A small contrastive audio-text model, trained from scratch: encoder arch conformer.
Rows from block 7 of the audio encoder of a small contrastive audio-text model, named by matrix and row number. Rows with one number belong to one neuron. Each number is 500 + 50 x the weight over its row's rms, rounded and kept within 0 to 999. All counts start at 0. Numbers have three digits each.
Before each neuron's rows are labels from the 100 clips, of 14976, where the neuron reaches its highest value: "responds to" is what is common among them; "loudest" is the band of the loudest frequency at the time of the peak. Only what is clearly more common there than usual is listed. The data: short read English sentences (LibriTTS-R). In brackets: how many of the 100, against the usual share in percent.
# fc1: first MLP up (encoder.blocks.7.ff1.fc1.weight, 512x128), inputs 0-63
# fc2: first MLP down (encoder.blocks.7.ff1.fc2.weight, 128x512, transposed), outputs 0-63

responds to: the word "it" (29 vs 12.3)
loudest: 250 to 500 Hz (26 vs 10.2)
fc1.302:430476552505453441599530496551484507603576539538587542548503537462515497502464523519543536430541505485501355504466493549445546544559429504447394462542535467481440419438515505511514525499505520
fc2.302:520511513530478506468515538425574430513535441543449448548490460408484528471558463469359404551484537465529498401485473530464448429441487562453396507509517446480552500537496489506504569453512540

responds to: the word "no" (27 vs 3.3)
loudest: 500 to 1000 Hz (35 vs 6.1); 250 to 500 Hz (28 vs 10.2)
fc1.423:496429487499483473479561558462486434559412375475509474618461444508509476529495502470447595478505538520562493488523399509431493440449551563496494473526541465469513469474553577433475442430568453
fc2.423:455504536497497501495410434385543518545542534533421489504511603557458519495474497584535486502529557382530470518523475481492571457472498510483543470476416527501410381528577531557505446441452491

responds to: the word "said" (95 vs 6.4)
loudest: 4000 to 8000 Hz (52 vs 4.1)
fc1.181:494487521535498456531632502504564502509444513404469453538583450418519467592593517618467469559470438473476476429525558524553451451516592480528543535511510508439393456494445573495566491500533539
fc2.181:570481496632488602489371506484384452482562519506490538501548445527502459399466636439525553424544588567544477522511491503514548529518527511502451449480536471542514584438538498473495540519504384

responds to: the word "yes" (38 vs 1.2)
loudest: 250 to 500 Hz (28 vs 10.2)
fc1.277:501485538467519490514524574504500379585486426546608568510478493514560463515513475487536510586471485495540462503436425549454511466469445484444554470464439416472540467543506451569489482424431480
fc2.277:584383409542492495537483572475532564400556519456476503498533522585538535534557483427464493417457470367544483487584424467441537594460609546516493454566503479596535497463428499456620441529483483

responds to: the word "and" (26 vs 10.4)
loudest: 250 to 500 Hz (33 vs 10.2)
fc1.461:495454454501432473512485624544489506561608550449450489574515509580448480443493535542483536594490543580451484498491618625590499495472499572465522482508527499572441406503495539549550543526471445
fc2.461:511505520527522546467589437502483513541487457466465408435474558409546406575437602531479530412454526526563518474451416531596458603519564422474539454503524524512451443515553430433480497557531548

responds to: the word "and" (31 vs 10.4)
loudest: 250 to 500 Hz (32 vs 10.2)
fc1.283:511606570549532522526497452517462455496526482507620447448417473521497523509420498415499562486490442450563501515530490552448552502478373457517492447567463519505475507482553542522457537504521504
fc2.283:438511481386446431525523472508491536538492446447407562464561537467445547490533446480464486544562472559397428471556544334572477477599559515508483539486494424539484558532501460546571534430527463

responds to: the word "it" (29 vs 12.3); the word "is" (28 vs 8.1)
loudest: 250 to 500 Hz (30 vs 10.2)
fc1.321:537533460482547421463574426532470510574486422487526396502489568480492538612491563481505461469441521457486543513401489467566457417490510524525471469355551431495515486533550472551508474488551500
fc2.321:519434557529483500548519495451522527431496517524490560539506475512441489550498481505399567479593462601534469511492573457479513519457551548466519464515512527500545514550530534478403559482501540

responds to: the word "we" (51 vs 3.3)
loudest: 250 to 500 Hz (32 vs 10.2)
fc1.14:498552474619516559527524509494516530457517539509515464430445493504508434511464474479488516621496521445452583498507464440582448474525418588545436528515464541446493469604558480541543464588453497
fc2.14:552458563498446436538528531484469442483494481499454501478595534483504522527518399604422478494516525570504486546511483440389566514512488512506602450543441519477566491454454525433470534541442479

responds to: the word "what" (29 vs 5)
loudest: 500 to 1000 Hz (25 vs 6.1)
fc1.26:570478510521535442586534463502542499424524529362477476577469450464484487500566470509469412572508459470482479515408482536420481468529592591504519478653485444510579523504443533464524475558498529
fc2.26:481498562522452534399550517468500417588536543558429495469493537531450428456443531506529590505490554521476524468539457479481506512455507446512520525460490607559477460512545525501393498504505479

responds to: the word "you" (61 vs 14.9)
loudest: 250 to 500 Hz (41 vs 10.2)
fc1.247:545523501512492472450430520466458524518603561443503588540461556577499462519471580495518562610563445632472538464515462555495456412554463526510545473514464534462449415451479457564493380525545478
fc2.247:529483475467507442516469518501545557446473420521530532451563533499444519420524472438509408415494470478572450563572543520487495532567533446457598511497570460471491375542431578476513501559558498

responds to: the word "but" (34 vs 4.5); the word "was" (28 vs 9.6)
loudest: 250 to 500 Hz (26 vs 10.2)
fc1.444:489470503446517578499550562509493567572485456537508520597447443585426518517540428487475510401469505554495529452635534530551544430571482469543488423469520504581501503486544479518491498479493485
fc2.444:467620531456515437475566505408550470443486488416569427466452506453484459434468549471520517522521550515521450557385494421500485488443538561432535615517572433457491521529501483479497445518504558

responds to: the word "we" (27 vs 3.3)
loudest: 250 to 500 Hz (42 vs 10.2)
fc1.101:459631493599484546463530480463536528500488430592505509417503449528505533501444451524421485608480485514566493514545490440546499514530535515530552437470506521528514525517582538550503545498622505
fc2.101:484468490460486502486569565485551566555501596401524557453431460561482520453539532506486480483580483524447598539479547467534535507482511508456486611537585448531487546442494497455461513442461593

responds to: the word "i" (38 vs 18.4)
loudest: 250 to 500 Hz (29 vs 10.2)
fc1.31:563470526537424525484451491525506434470469457524507555488442504539525461450471440421477553376589512493383460493480403413504396449483457465403482506535408483452514559596423581546566526563446576
fc2.31:467446460483548392502529526433468452521539449441537454518472566504500518535511506478481448520433448486527521493461545509401508449461544522565489504417537569491512496472554519518509508558562443

responds to: the word "said" (34 vs 6.4)
loudest: 500 to 1000 Hz (25 vs 6.1)
fc1.305:604478466544530458553492564462478472482466499484517523448559591484580552526508422493575516448496403522482502460425462486540428452479570460562583478485541483481526467505534525525526528544489440
fc2.305:341548433535398474446583502447570488559560493487428506524392465524465466493514572432482405475527537411567490579542476475429428399440483560501460587497489466585529504525395478485539499542465560

responds to: the word "you" (40 vs 14.9)
loudest: 250 to 500 Hz (35 vs 10.2)
fc1.446:417477521543440417453422559617476456511441562539506534428458570497541483586493451472595558500550571536504494387519593460507508504522462510522516503496568577517486455537438530526473524477524524
fc2.446:591552554437547519477562551418458568495530453490528477469600481511544515433493581504471457468520421560513562496478508649555496398495442473482508532514443522524477535473523472484620552533497522

responds to: the word "said" (38 vs 6.4)
loudest: 500 to 1000 Hz (33 vs 6.1)
fc1.504:431540481350531511556481526460416516512452454506439428414465504496525504532425429415569515517580507480629418519457522485480530351449520440565528489466416512469444595505584500619551539517498537
fc2.504:561493527580409480535443522420576501580580504481523525515464519435490527400551538571333512501528539373494503470539491409489467592472475459439504580493483432493545423529497460451548507473543474

responds to: the word "it" (45 vs 12.3); the word "was" (34 vs 9.6); the word "is" (28 vs 8.1)
loudest: 250 to 500 Hz (29 vs 10.2)
fc1.289:522475541494473472466586569510512466474465470509471589417503578606514404468501521455492406443510539463542515523406492563495509474434497458471477524497637550460538448530540406504488463572380549
fc2.289:424502508493513551505421474584514548554531440473501504556541520441503555559480544403459615432498419501524558514521512511517436580589546537501490547492474441454522470477502501504489438559498531

responds to: the word "was" (25 vs 9.6)
loudest: 4000 to 8000 Hz (25 vs 4.1)
fc1.104:459447532464492530515475532430471466508383526523556462417483583639475518546433523508602531522441523482517464511550447582581447492419449511507522393560484503469544503453588514427463530438482460
fc2.104:487570499518476433521462419567502575482508552416479582491436457401504541523544470600375501470441533480575505485501589547510551481476411411475483503430475459495503462520492441510479429477560417

responds to: the word "they" (25 vs 3.4)
loudest: 250 to 500 Hz (37 vs 10.2); 500 to 1000 Hz (25 vs 6.1)
fc1.357:492517454605446494494500460503576543415511430546545394547528536437527526407584434471528502551451494436574514529496529484457476455476506509487561481544520581551505482472486487469433478570537499
fc2.357:529452529472511515513528516492513473549524413406548502529399521558501469520468508483429491546438497570452418460528560511477496465503420580529583516498530495510493514523460563448468515427424499

responds to: the word "is" (43 vs 8.1); the word "it" (30 vs 12.3); the word "he" (29 vs 11)
loudest: 250 to 500 Hz (37 vs 10.2)
fc1.56:494508446486478572505535422467538557480484497622453482514569595551481478538448554493444501598488576466520491489411519542559492437451498556431481535560494585506392459528476493521442449443503479
fc2.56:424465578436520427453439553491473546548481498430551435515550491393492506460535515518574479418493429479533501415613570546485460539556428473509556526446450431578540430496512504525499523478538465

responds to: the word "what" (45 vs 5)
loudest: 250 to 500 Hz (31 vs 10.2)
fc1.340:500592504514484477466383435452472437586548458410504494508387499491454498443416546432475513523543506470503555519669534480432517475506462484490454520489518561496500530547493493515492460536529473
fc2.340:431492513524486503548542520492560617415454437489461503425495533546470587540520431583519534517476474497474463495481524505594467569531601429502530520608560438511396477508567495506531495423586508

responds to: the word "he" (44 vs 11)
loudest: 500 to 1000 Hz (26 vs 6.1)
fc1.225:514508523481573547593489491572465527578497471463439405466534543484482460530345582501520521610482446508556510557475459535630402513483501422494499489524532581516552439537464429520458504507398451
fc2.225:565610403479510449337463527486511373546436397518560513423534477503577477515495457432572517523558496507551487473475574516462492447500562509564405547544519506507496544487487493550504446524516430

responds to: the word "he" (39 vs 11)
loudest: 250 to 500 Hz (28 vs 10.2)
fc1.133:509567417518468549537525493491516484519400528566530529568491521544520580655441481557482463502556514431441511574427481539587586480417519499473485589474466433477552449573501541519561471510513492
fc2.133:527446480514599403487442473477446579457552438472447465420548522543474546527521535485485395487512415591494495481518542513490364539473438553502606501473512449472473525401525463428473511568542470

responds to: the word "yes" (42 vs 1.2); the word "he" (36 vs 11)
loudest: 250 to 500 Hz (35 vs 10.2)
fc1.447:523556479518586465459492512554558542527551461535530479548503644516608424528452421429471531512477542477546471527512447593513530452505497496499515490528484453456437515522480508547532557519515437
fc2.447:475452506527469556514461482469508475541451609588520441513594476510487554511472518544599552525602474489532401462575476530579468533507506457510457386480520463522548499480397478527470384531543490

responds to: the word "it" (32 vs 12.3); the word "is" (26 vs 8.1)
loudest: 250 to 500 Hz (32 vs 10.2)
fc1.157:505448437495557506569458465580550472544435445499526574396526527470508506487493512527555576485538481552591490534461556518563527500556503462387513468502480452451518502544526484394485548530472549
fc2.157:506543565482539495461496532491447512555532563517562498478445460479486502473470498500467442536503445460549500470521478588472488448475545444557512541553562484604529497605490508504604496514574398

responds to: the word "we" (71 vs 3.3)
loudest: 250 to 500 Hz (37 vs 10.2)
fc1.179:503472426555553408411514498512504533589583481441504498508407534531427503478451560451535467589510508467476519530522528454531577477557461533416504537558526450499475509473411505526532512553586482
fc2.179:529554504485450494470456528555434463431421476461522556441594558475544536475518522450524537448550526540466488505492387540504457527576527551501508499486442504403445376564535524514414507570454471

responds to: the word "of" (27 vs 9.6)
loudest: 250 to 500 Hz (30 vs 10.2)
fc1.249:487473443497537416539478480514534621496543471556532448402519442564562540474470451424500429596533566537530491433515453399498465495466527479480476432503451588479497512437486449577448501519393428
fc2.249:542492427529528454563523454514462453539477513489459492574481431437575492516588588465530534514497396493518461532441468519476464513520483473535596526468503452452575594547468454402493492533540531

responds to: the word "he" (57 vs 11)
loudest: 4000 to 8000 Hz (25 vs 4.1)
fc1.481:518464533511433553536531538475519410535456417607474552466513477485592475573471543483482455476558479537423475508498468425485521489399446485433556495425457433449447481587504544466497456531437555
fc2.481:440507435519552452494460502430490497404445428518493338454515509574444491571519493547455460478535406449548528478477492517447492508547433457486417439512506517505438425510502552506425472436476381

responds to: the word "she" (52 vs 5.5)
loudest: 4000 to 8000 Hz (27 vs 4.1); 2000 to 4000 Hz (25 vs 1.8)
fc1.151:444524571548556469585488499508502479528491508420523485465449480509513476575547516439519482465504539370493475529466566498495522473555395471513419529507552466510536504536572482467579465565475555
fc2.151:490442445520480505431509458509475482505518417565492499607587561482570510505492534493420581553523460620466521449453494452568497528492525551511497559547468558519458514546523543521417558418502396

responds to: the word "i" (49 vs 18.4); the word "was" (34 vs 9.6)
loudest: 4000 to 8000 Hz (39 vs 4.1)
fc1.127:511514402548465448472444552503580543627504511464487469546498460544458537513537596588520510489505389507502497470567537534497535507504507515515489575462556506445578513563537507572545511505468466
fc2.127:479424357491530520473523465504513482483383529526452509521496572561497462447432531551503513539497465549523432483471621573468545510533460415459458422520560464486440476510535546483555427533501464

responds to: the word "she" (27 vs 5.5)
loudest: 4000 to 8000 Hz (38 vs 4.1)
fc1.301:483416459539509578568502479540546544543400516557469484521456398515421482535522492526430453507548551576543529547462532535470511513446450571504447476484521536529569548528576548418448518489392512
fc2.301:524589549407499507543410464601476545510583500479469596536523550506534475538487449471597539583494485473463596467541492496483550502491486507551550482488473500378444557541483494536609489501557509

responds to: the word "is" (41 vs 8.1)
loudest: 250 to 500 Hz (30 vs 10.2)
fc1.349:447506511455476482438506507533524601476530456527510550510475515466502532543455529444402594443308453504539490475478453498523513511493589538446514527581476503386490478573481450479495393509427538
fc2.349:521544507465597462422472473509440537477447558467560541451460456555433433444507506609667448452517479480377595508475451463510529465537525514512497449583439465540440480458458529431519646461485468

responds to: the word "and" (39 vs 10.4)
loudest: 250 to 500 Hz (29 vs 10.2)
fc1.97:470526493504473547521490510487559559525513340467535455535486521416426602515577461530555542550569525483507483523500547559535568547433490487486525497557378450500600469567492553432525550514495520
fc2.97:408494540489507395501470505481497603452518518571540576498498592500484577599474527414517482574552506530425505464459436490535432469459536541513520527596544592496460458499457438508473516492437439

responds to: the word "it" (47 vs 12.3); the word "is" (35 vs 8.1)
loudest: 4000 to 8000 Hz (25 vs 4.1)
fc1.315:455494460487498472481507523609510500615480439501408476515517570526540462571423485494515550505531444510456418568555507479509529526523553477428537541468565460586498519513489554500474493492492533
fc2.315:524536488452511428540527505425403427522495467535522589534567568482482530454484565432432527431507494545578550497463522450478478377512501553457528495563527524518544502443501476509532472511565479

responds to: the word "i" (43 vs 18.4); the word "you" (35 vs 14.9)
loudest: 500 to 1000 Hz (27 vs 6.1)
fc1.438:483508493469476532541491503504615375514528512500556576465455467453474467488451526602440548565541568438464467461486535397438484447522524557496407505462447515450510561553486480461470492516488506
fc2.438:523508490479522471443426490507354537579426419517454534508548467538539508475504405469504526455538475514496547515390475560499510536518542419530544466531600425485597546499582454489525538428453466

responds to: the word "was" (73 vs 9.6); the word "it" (54 vs 12.3)
loudest: 250 to 500 Hz (41 vs 10.2)
fc1.457:438478428447554518453545486441549479547548455529511466497504571521499435500570457438447459489489442503406514523561457479507544518606545531497510459510521460385418412484553498576527493521529533
fc2.457:522563454564427513478415543570517442517437439472423542541539518529564531544440409516474563476469577457544511495491465400452431556377467442535417548508516556527484517483403515521492489474435511

responds to: the word "it" (54 vs 12.3); the word "is" (48 vs 8.1)
loudest: 250 to 500 Hz (35 vs 10.2)
fc1.62:574550527466502464592491525533577518584552555515502513511558566548456489541468504322514462438505599460548595407535409539475531465456567575469554472464503588498484491516563498573559447506526470
fc2.62:479390508576516508537512501570400440474428544480533465546494473470518598531558469622516609475532401543531466540541621518583450523554495455451434502508521468464473516563488499604519522557445525

responds to: the word "was" (35 vs 9.6)
loudest: 4000 to 8000 Hz (26 vs 4.1)
fc1.353:480508519460501480541449432490419570455484592530429556504562595530435507532574513461412533433499506447473478428471520566451434539488545439477530492412542553651450486499571506407477484520587493
fc2.353:629456449556489569536560596560534398480446508482524478465576565371574452509507527597570449524555450501501496430468413502483478439508552549438392466413428523446502492500511423512562538482473529

responds to: the word "you" (36 vs 14.9); the word "he" (31 vs 11)
loudest: 250 to 500 Hz (26 vs 10.2)
fc1.205:536554402568527487482438487454488453497516581459538508446441471499453525584470430467581372578566505457521540572405431553556504454577432513466539536475514571433540471517509513496562579554550491
fc2.205:422479535559503472458523462531477525490534526509480522454516459505552503496470551501351554443446582520547510475525593433488554555509506556502481424523452431600442420492530451526451413507508469

responds to: the word "you" (35 vs 14.9)
loudest: 250 to 500 Hz (27 vs 10.2)
fc1.222:525466519520457470504508451533454478531525569396500582461486557513491424458483441452497498511412471454579527574543482491519508459556472504406506500455458485490533492482545382438550453540503529
fc2.222:451503517459467563459520545529551559502470368538532452420477388549521492452543516541515521486481447550513460448416467506492501494554640420519509516503549469504461542490467479523428492494505462

responds to: the word "she" (32 vs 5.5)
loudest: 250 to 500 Hz (41 vs 10.2)
fc1.39:498471401424519433491557534546519530457431460500596532450555528528547543461432475504500503537473550569403351485433517590465528588521551452518550557527522483496403427443483447373479505511472524
fc2.39:529549540456480446487477413573474528473463542582405522515442426469514512443550547488454437522526571430421501463558526555480533516469447512550534502491586550524569548498465495502658520617519495

responds to: the word "i" (71 vs 18.4)
loudest: 500 to 1000 Hz (35 vs 6.1)
fc1.53:442527505489516565493505505599543526487491500490465431472502426614454397523540508582570475570527413535475496504563492484533479454460460459512535517464571551369475493480539616502507462552486497
fc2.53:542478588568457534535521507466522509530588421441486554536484504388575602417519489465472531529455614445509453530486554502504524510549479525518471488482505493579524476578509462513533545421491445

responds to: the word "i" (55 vs 18.4); the word "you" (36 vs 14.9)
loudest: 250 to 500 Hz (31 vs 10.2)
fc1.469:541518473461482457585415502574554473483584523524538453490479424425479483327504515519505564433466502510433548419541536483490432489481455534526567513501567545395479480479457548549524444501382526
fc2.469:496484449555561571457552412470523501474451497446424480494471454646563468560427586450446571631532509524512475481544449531447555547485465480515429497431485484616530451515508453503499485497604469

responds to: the word "to" (33 vs 14.4)
loudest: 250 to 500 Hz (26 vs 10.2)
fc1.424:422406497504465403490490495545569422590450446463477394502500434452488500489426552503427484440422529517558467495459522460553427535558573544516585524530488511500481545508493410504526548466481476
fc2.424:594501519513496569509492518553525601452456477487443598567451528479451528420501465531527527552494460420495481512479441506539593462500498487584464412367534510420487508556490563514519488501604492

responds to: text has "you" (33 vs 15); the word "said" (30 vs 6.4)
loudest: 4000 to 8000 Hz (25 vs 4.1)
fc1.389:421562417561528533495486532471535515541380419542446518501522461503589480579490530585449514522427522514463559481548444432594516567423517487503563493415456464446481580551558602552450599544549399
fc2.389:463484571453436479547426515409479547522432583450520516504461516554466585424448539540493559500522510538495388453424429576393575482531498569537489420501578476488437516482528470465483516503494546

responds to: the word "she" (28 vs 5.5)
loudest: 250 to 500 Hz (34 vs 10.2)
fc1.153:461492492516539418493502533526610535455518503571585502507499532439422459537518458526496473481402358472514447526469546544455493519482449377543540534493558437420523505440556521418511491488478552
fc2.153:523461509452404437460488438547368508512385522540521423405585453547403444521498589536542495469559498400453483466465492564508546541533479474477424516402452548541539517501438499511589475586496544

responds to: the word "this" (37 vs 3.8); the word "is" (27 vs 8.1)
loudest: 250 to 500 Hz (27 vs 10.2)
fc1.128:464499597467469516593515552528482509525530498535493444495518394570552473553463424535530513504444544541513423463485530432520496545584523518465416527519499435535518419420565543470422405510599475
fc2.128:565495432590528541445445528525579501501441554542416530559444520428500496392527525509495536554497484453471575548476461667455481510445479540474541422523526537544507545545510489517566666468478466

responds to: the word "i" (43 vs 18.4)
loudest: 500 to 1000 Hz (25 vs 6.1)
fc1.66:640526486491513491477457488509410436505478506454560468470532510528540526538530517488495430565525432574546401464502390526437553499534572418458490492486426582430436494461509477501460486509479464
fc2.66:488445496472497462502519435501587455499505489507469487501486563499503432494400510504438520509463500382465556595545567490500502543445458522558406545523479486556535452519485445451565623551550472

responds to: the word "it" (43 vs 12.3); the word "he" (40 vs 11); the word "is" (34 vs 8.1)
loudest: 250 to 500 Hz (27 vs 10.2)
fc1.29:513511523459495445576369571543584511535436476599525438448589544475442489483472605526489518601579530518556476520418421488529456436475491525481447530556495589490429467402464512401528475592491524
fc2.29:461580508563506497439512396539445473488472488456568507498425482516483570562494462530436418465468527399490512488463594564474524515568477492507529509492579527579620449616598494500513430486525467

responds to: the word "she" (40 vs 5.5)
loudest: 2000 to 4000 Hz (31 vs 1.8)
fc1.342:487522486529484449419620498522550450532466478502512435470448467577526535466535566485544491457499542395487477591478581538551482504484430489449532481549493477523526559470536615507433488466483547
fc2.342:529496481475513477509435486505490488432539546464545560538532567544574494461500548529366473530386514592490523500554464504429465546459484538448514559528542540425468490510607479430515658491543441

responds to: the word "you" (52 vs 14.9); the word "he" (31 vs 11)
loudest: 250 to 500 Hz (31 vs 10.2)
fc1.455:501419433442488521566513507461470518550482496546548553502541471519465560477442571442528530609566495506456478544384505532590394431537556436498524460562552565434512467475507426459597541514421529
fc2.455:544488483513467462484550479604506494473556479509372531454512593575537527517463476484547625543432475493501481492575582563504518585581527584477488530541454604483572468443489468434461512517518510

responds to: the word "said" (68 vs 6.4); the word "he" (30 vs 11)
loudest: 4000 to 8000 Hz (55 vs 4.1)
fc1.166:494464548490387462531482433433379521495486551545488490538439453491490573459534585543608534547493554450465539577570463515434527523490467518428481454675403518544470441528519423461434396571580465
fc2.166:554500470563512554538421589633565507435535482453522469530504567444509469546500407449468453531464480605396389504522476464499568417536556437497550543435480569424543489496522601508420493451516472

responds to: the word "said" (30 vs 6.4)
loudest: 4000 to 8000 Hz (34 vs 4.1)
fc1.80:516486586537527444507497487504535436509502534517512529488603490435467476497526476473509461532516470446373440565472509530443499479564539489533498522537578451508517424492526503406396466516541500
fc2.80:488439496475478429527445448544423586529552489522444535501474490493476447519534428557595484462512538515578593499458477477403505457528426474457575498514489561528497563492502504488525463504503504

responds to: the word "you" (45 vs 14.9)
loudest: 250 to 500 Hz (26 vs 10.2)
fc1.459:461459577507523397449504468486526488534433456433431478554405458540483545480487511540431575597477596655566560532473488452541476397480477485424487467457457435512468551605471578588458581484469462
fc2.459:447485424533439407582430624474441539574567475517546459480523517494504473551475401537586440549423495456481465497496439405418507487528503534532559492464537461513496508460555435449545382532510536

responds to: the word "you" (48 vs 14.9); the word "what" (32 vs 5)
loudest: 250 to 500 Hz (26 vs 10.2)
fc1.21:490588470466509460523508545499545542555567533548461546528514509485482541484494535536587483548575450425476536472553439387481489528527601553474477551484520552406476437538507457537520404563492454
fc2.21:571416497501417529476524440465453494394423465517503519510604462530503511493399481488378520455524420500563496540469546552549471464548490440593506457547507499533537537471411422441432512487441547

responds to: the word "he" (47 vs 11); text has "you" (34 vs 15)
loudest: 250 to 500 Hz (39 vs 10.2)
fc1.356:572470563519546360464504589533483517505451466508484464452502555577499463511481508464487496639518455530536513495494479565547564490527473470491495496500519337556477524561484569456517585545474570
fc2.356:508536446548503564538496537604479425421580353507477486555481539523495482528500531419481513429534468537507474511506565461511486524446393509492515467504485589506587451508495481521461425536515475

responds to: the word "said" (85 vs 6.4); the word "he" (29 vs 11)
loudest: 500 to 1000 Hz (29 vs 6.1)
fc1.111:523478470502421460445426483490481487446426461509493548564509484499488608447528454505466486596432518566438565452413412582441535580514425487601493491542472453503475504499483561516431519493628446
fc2.111:511504521492462494548437581494521470429549576479528430520450412478485461530623460455542510521452537479397503542634548509479473597553568551438500466418516518424513494542538452437582463542472458

responds to: the word "how" (49 vs 2)
loudest: 1000 to 2000 Hz (25 vs 1.6)
fc1.239:481496495475489508540634514449423493492506456471494553493461554516495437496478446471494458459541471540535549520495574547548456481476551539463517529392379573491567599528485360456500543510485517
fc2.239:468547448426491571471495480462524500546461525438493523519414470594479477493507584478544498479475496533514514465603502454386498513528461498583451489546513412537579607494543433453562507545438540