config.toml
time_shift_ms = 100
tokenizer = "word"
text_encoder_head_dim = 64
text_encoder_inner_norm = false
Rows from block 2 of the text encoder, named by matrix and row number. Rows with one number belong to one attention dimension. Each number is 200 + 30 x the weight over the matrix's rms, rounded and kept within 0 to 999. All counts start at 0.
# q: attention query, key and value (stacked) (text_encoder.blocks.2.attn.qkv.weight, 576x192, the q third), inputs 96-191
# k: attention query, key and value (stacked) (text_encoder.blocks.2.attn.qkv.weight, 576x192, the k third), inputs 96-191
q.125,236,183,214,218,251,198,193,167,205,164,178,177,181,191,204,170,184,159,177,177,217,194,145,215,203,191,214,225,192,195,207,223,198,200,167,179,124,195,202,229,171,202,206,170,210,182,177,207,203,173,215,160,186,158,142,201,186,220,182,156,202,211,184,165,194,192,195,163,189,204,181,253,226,181,215,188,194,182,185,173,211,178,194,197,250,161,212,192,206,225,210,172,232,198,194,180
k.125,196,195,237,191,235,202,200,192,255,195,220,178,188,198,236,238,210,233,175,197,159,191,254,204,225,136,203,232,171,228,235,232,252,170,221,160,170,212,228,199,228,209,187,181,219,164,228,259,139,204,205,159,221,185,158,223,200,197,185,206,209,175,197,185,168,235,217,201,198,202,205,229,198,183,222,126,140,156,223,188,212,229,195,208,224,224,173,226,203,208,162,159,188,221,203,219
q.126,229,228,203,213,199,169,219,251,183,210,215,218,175,191,239,192,170,143,185,180,205,242,196,225,202,209,204,203,191,154,228,246,212,183,249,177,227,200,180,214,225,211,215,200,234,217,193,198,183,203,238,180,259,191,202,210,219,205,195,186,240,231,177,223,183,187,220,224,205,173,189,260,177,212,220,203,184,256,239,202,219,228,266,198,215,183,232,160,173,179,170,170,127,186,184,258
k.126,248,216,168,214,196,108,181,216,200,213,206,221,208,206,201,201,258,206,184,230,200,223,172,245,159,194,229,195,199,177,226,176,255,295,216,170,217,193,196,181,211,219,218,241,195,230,146,245,162,193,199,182,175,202,213,171,139,190,180,246,209,198,195,214,265,174,177,195,213,216,202,217,219,201,194,199,247,128,170,199,184,235,134,223,220,246,222,201,187,201,183,238,233,190,176,208
q.127,182,173,163,171,243,186,187,211,218,196,174,208,176,186,209,172,214,194,220,157,187,205,177,210,169,142,179,164,216,195,198,121,207,219,186,221,224,164,201,148,157,230,182,206,162,148,166,257,228,233,201,208,219,180,241,129,215,211,198,246,174,204,221,184,279,217,205,213,201,219,199,191,228,215,181,227,239,236,194,201,162,201,209,217,220,171,139,229,151,161,227,182,226,208,197,239
k.127,213,176,255,190,204,152,210,201,219,164,209,194,200,216,111,203,161,167,247,234,241,183,237,216,172,192,177,155,179,160,199,167,181,211,152,244,139,188,121,205,199,148,196,181,179,222,201,135,206,167,168,211,186,195,161,202,254,210,260,250,211,232,184,205,165,177,199,253,195,192,258,180,185,181,203,190,208,203,211,186,210,195,257,218,240,192,251,174,204,214,219,194,193,208,216,211
q.128,151,254,167,209,165,213,213,222,188,161,200,181,254,214,175,163,213,195,187,141,220,194,206,235,236,256,209,198,241,203,204,213,199,167,215,168,143,184,251,164,201,206,228,199,188,225,142,231,199,197,167,173,205,225,219,162,257,213,197,159,218,165,228,171,185,170,215,236,156,230,220,282,182,161,256,205,272,197,205,172,177,207,181,187,170,174,175,226,213,185,164,180,216,210,209,189
k.128,137,183,196,166,231,185,202,263,182,288,154,164,199,207,138,193,170,209,216,166,223,233,221,157,181,200,220,192,238,234,192,217,196,152,179,218,219,171,185,219,225,192,201,186,137,175,197,164,205,204,172,197,132,219,202,208,203,192,196,154,227,221,192,202,176,201,206,178,242,217,187,224,273,234,182,214,242,150,218,212,195,161,224,220,170,195,208,178,198,194,192,273,239,216,211,167
q.129,135,204,271,191,217,228,251,176,229,188,203,217,238,220,208,169,241,174,228,210,214,173,235,198,197,238,224,194,212,241,163,177,176,207,215,176,163,235,247,256,211,264,188,224,229,228,216,197,248,186,102,206,182,211,216,168,142,167,178,190,201,230,209,236,185,175,164,221,147,180,231,189,155,217,178,207,240,223,152,211,162,246,186,245,167,237,158,167,212,213,186,246,185,206,180,219
k.129,168,174,187,207,192,270,193,183,170,235,204,192,231,208,227,241,247,170,200,170,219,160,237,227,212,177,217,173,203,187,175,221,160,217,169,186,223,197,211,188,206,161,230,210,241,210,186,224,239,223,214,197,185,158,196,184,220,227,240,218,201,247,167,244,144,271,212,181,245,208,167,170,164,238,239,186,199,145,263,195,210,229,185,205,239,188,219,195,172,144,214,175,190,179,277,233
q.130,189,207,194,163,242,239,219,252,236,158,215,170,213,225,185,219,177,250,143,224,178,168,202,155,214,190,250,153,169,197,194,239,191,224,163,204,183,208,211,202,192,189,223,263,236,168,151,206,199,214,209,235,210,161,178,171,234,227,184,199,208,206,239,218,233,197,203,220,178,211,215,185,195,208,255,203,186,178,146,167,201,216,178,245,170,206,185,202,179,186,205,189,210,230,178,207
k.130,203,190,217,171,184,183,134,217,189,214,163,198,236,171,222,189,213,228,229,215,242,206,202,201,152,205,172,176,193,171,153,240,199,167,233,199,231,153,163,196,225,138,182,155,150,162,166,175,244,241,270,141,197,198,177,188,209,220,170,222,212,192,148,198,144,274,151,192,189,231,240,278,219,238,157,209,247,173,258,205,192,168,194,202,272,188,202,218,234,161,224,211,227,171,246,204
q.131,154,220,175,154,268,209,231,170,193,170,130,229,203,199,194,224,262,178,223,203,180,197,224,195,216,177,172,161,242,204,230,232,244,188,195,169,158,189,206,233,274,234,215,139,207,193,183,209,203,169,227,150,210,250,162,176,220,213,180,225,219,200,186,211,167,147,166,213,208,215,202,196,220,135,148,170,226,145,176,217,193,230,182,211,194,133,218,179,162,190,215,203,200,190,180,217
k.131,151,189,161,198,187,217,222,246,196,180,222,221,199,191,154,181,198,184,221,158,180,156,191,180,252,210,191,185,256,221,189,147,199,245,206,222,177,239,130,232,200,207,182,205,190,164,195,210,212,220,185,161,155,195,237,283,162,199,203,244,207,104,237,177,208,173,157,196,189,241,212,175,180,212,165,216,185,191,238,172,212,166,252,142,206,207,211,152,213,211,213,231,224,203,273,242
q.132,254,160,189,197,182,209,161,168,216,242,146,191,137,202,198,198,281,257,225,226,149,197,181,213,234,175,211,198,159,160,188,238,231,181,202,213,192,156,184,146,160,235,249,230,178,179,207,220,186,211,210,222,250,131,200,201,198,127,202,209,184,224,255,203,247,184,198,196,212,194,204,190,148,191,218,235,161,183,228,203,175,219,188,190,185,229,151,234,163,243,189,156,168,194,234,206
k.132,206,180,193,193,190,172,272,205,182,197,243,173,172,219,177,195,205,169,201,203,202,171,213,232,203,198,226,174,201,171,236,225,262,199,212,255,161,135,202,157,230,195,181,191,197,228,199,180,144,233,232,232,188,244,181,165,197,190,171,192,187,185,177,214,216,173,186,208,156,215,248,217,199,186,215,154,205,178,215,239,223,154,231,242,206,196,189,191,206,187,165,180,165,204,218,127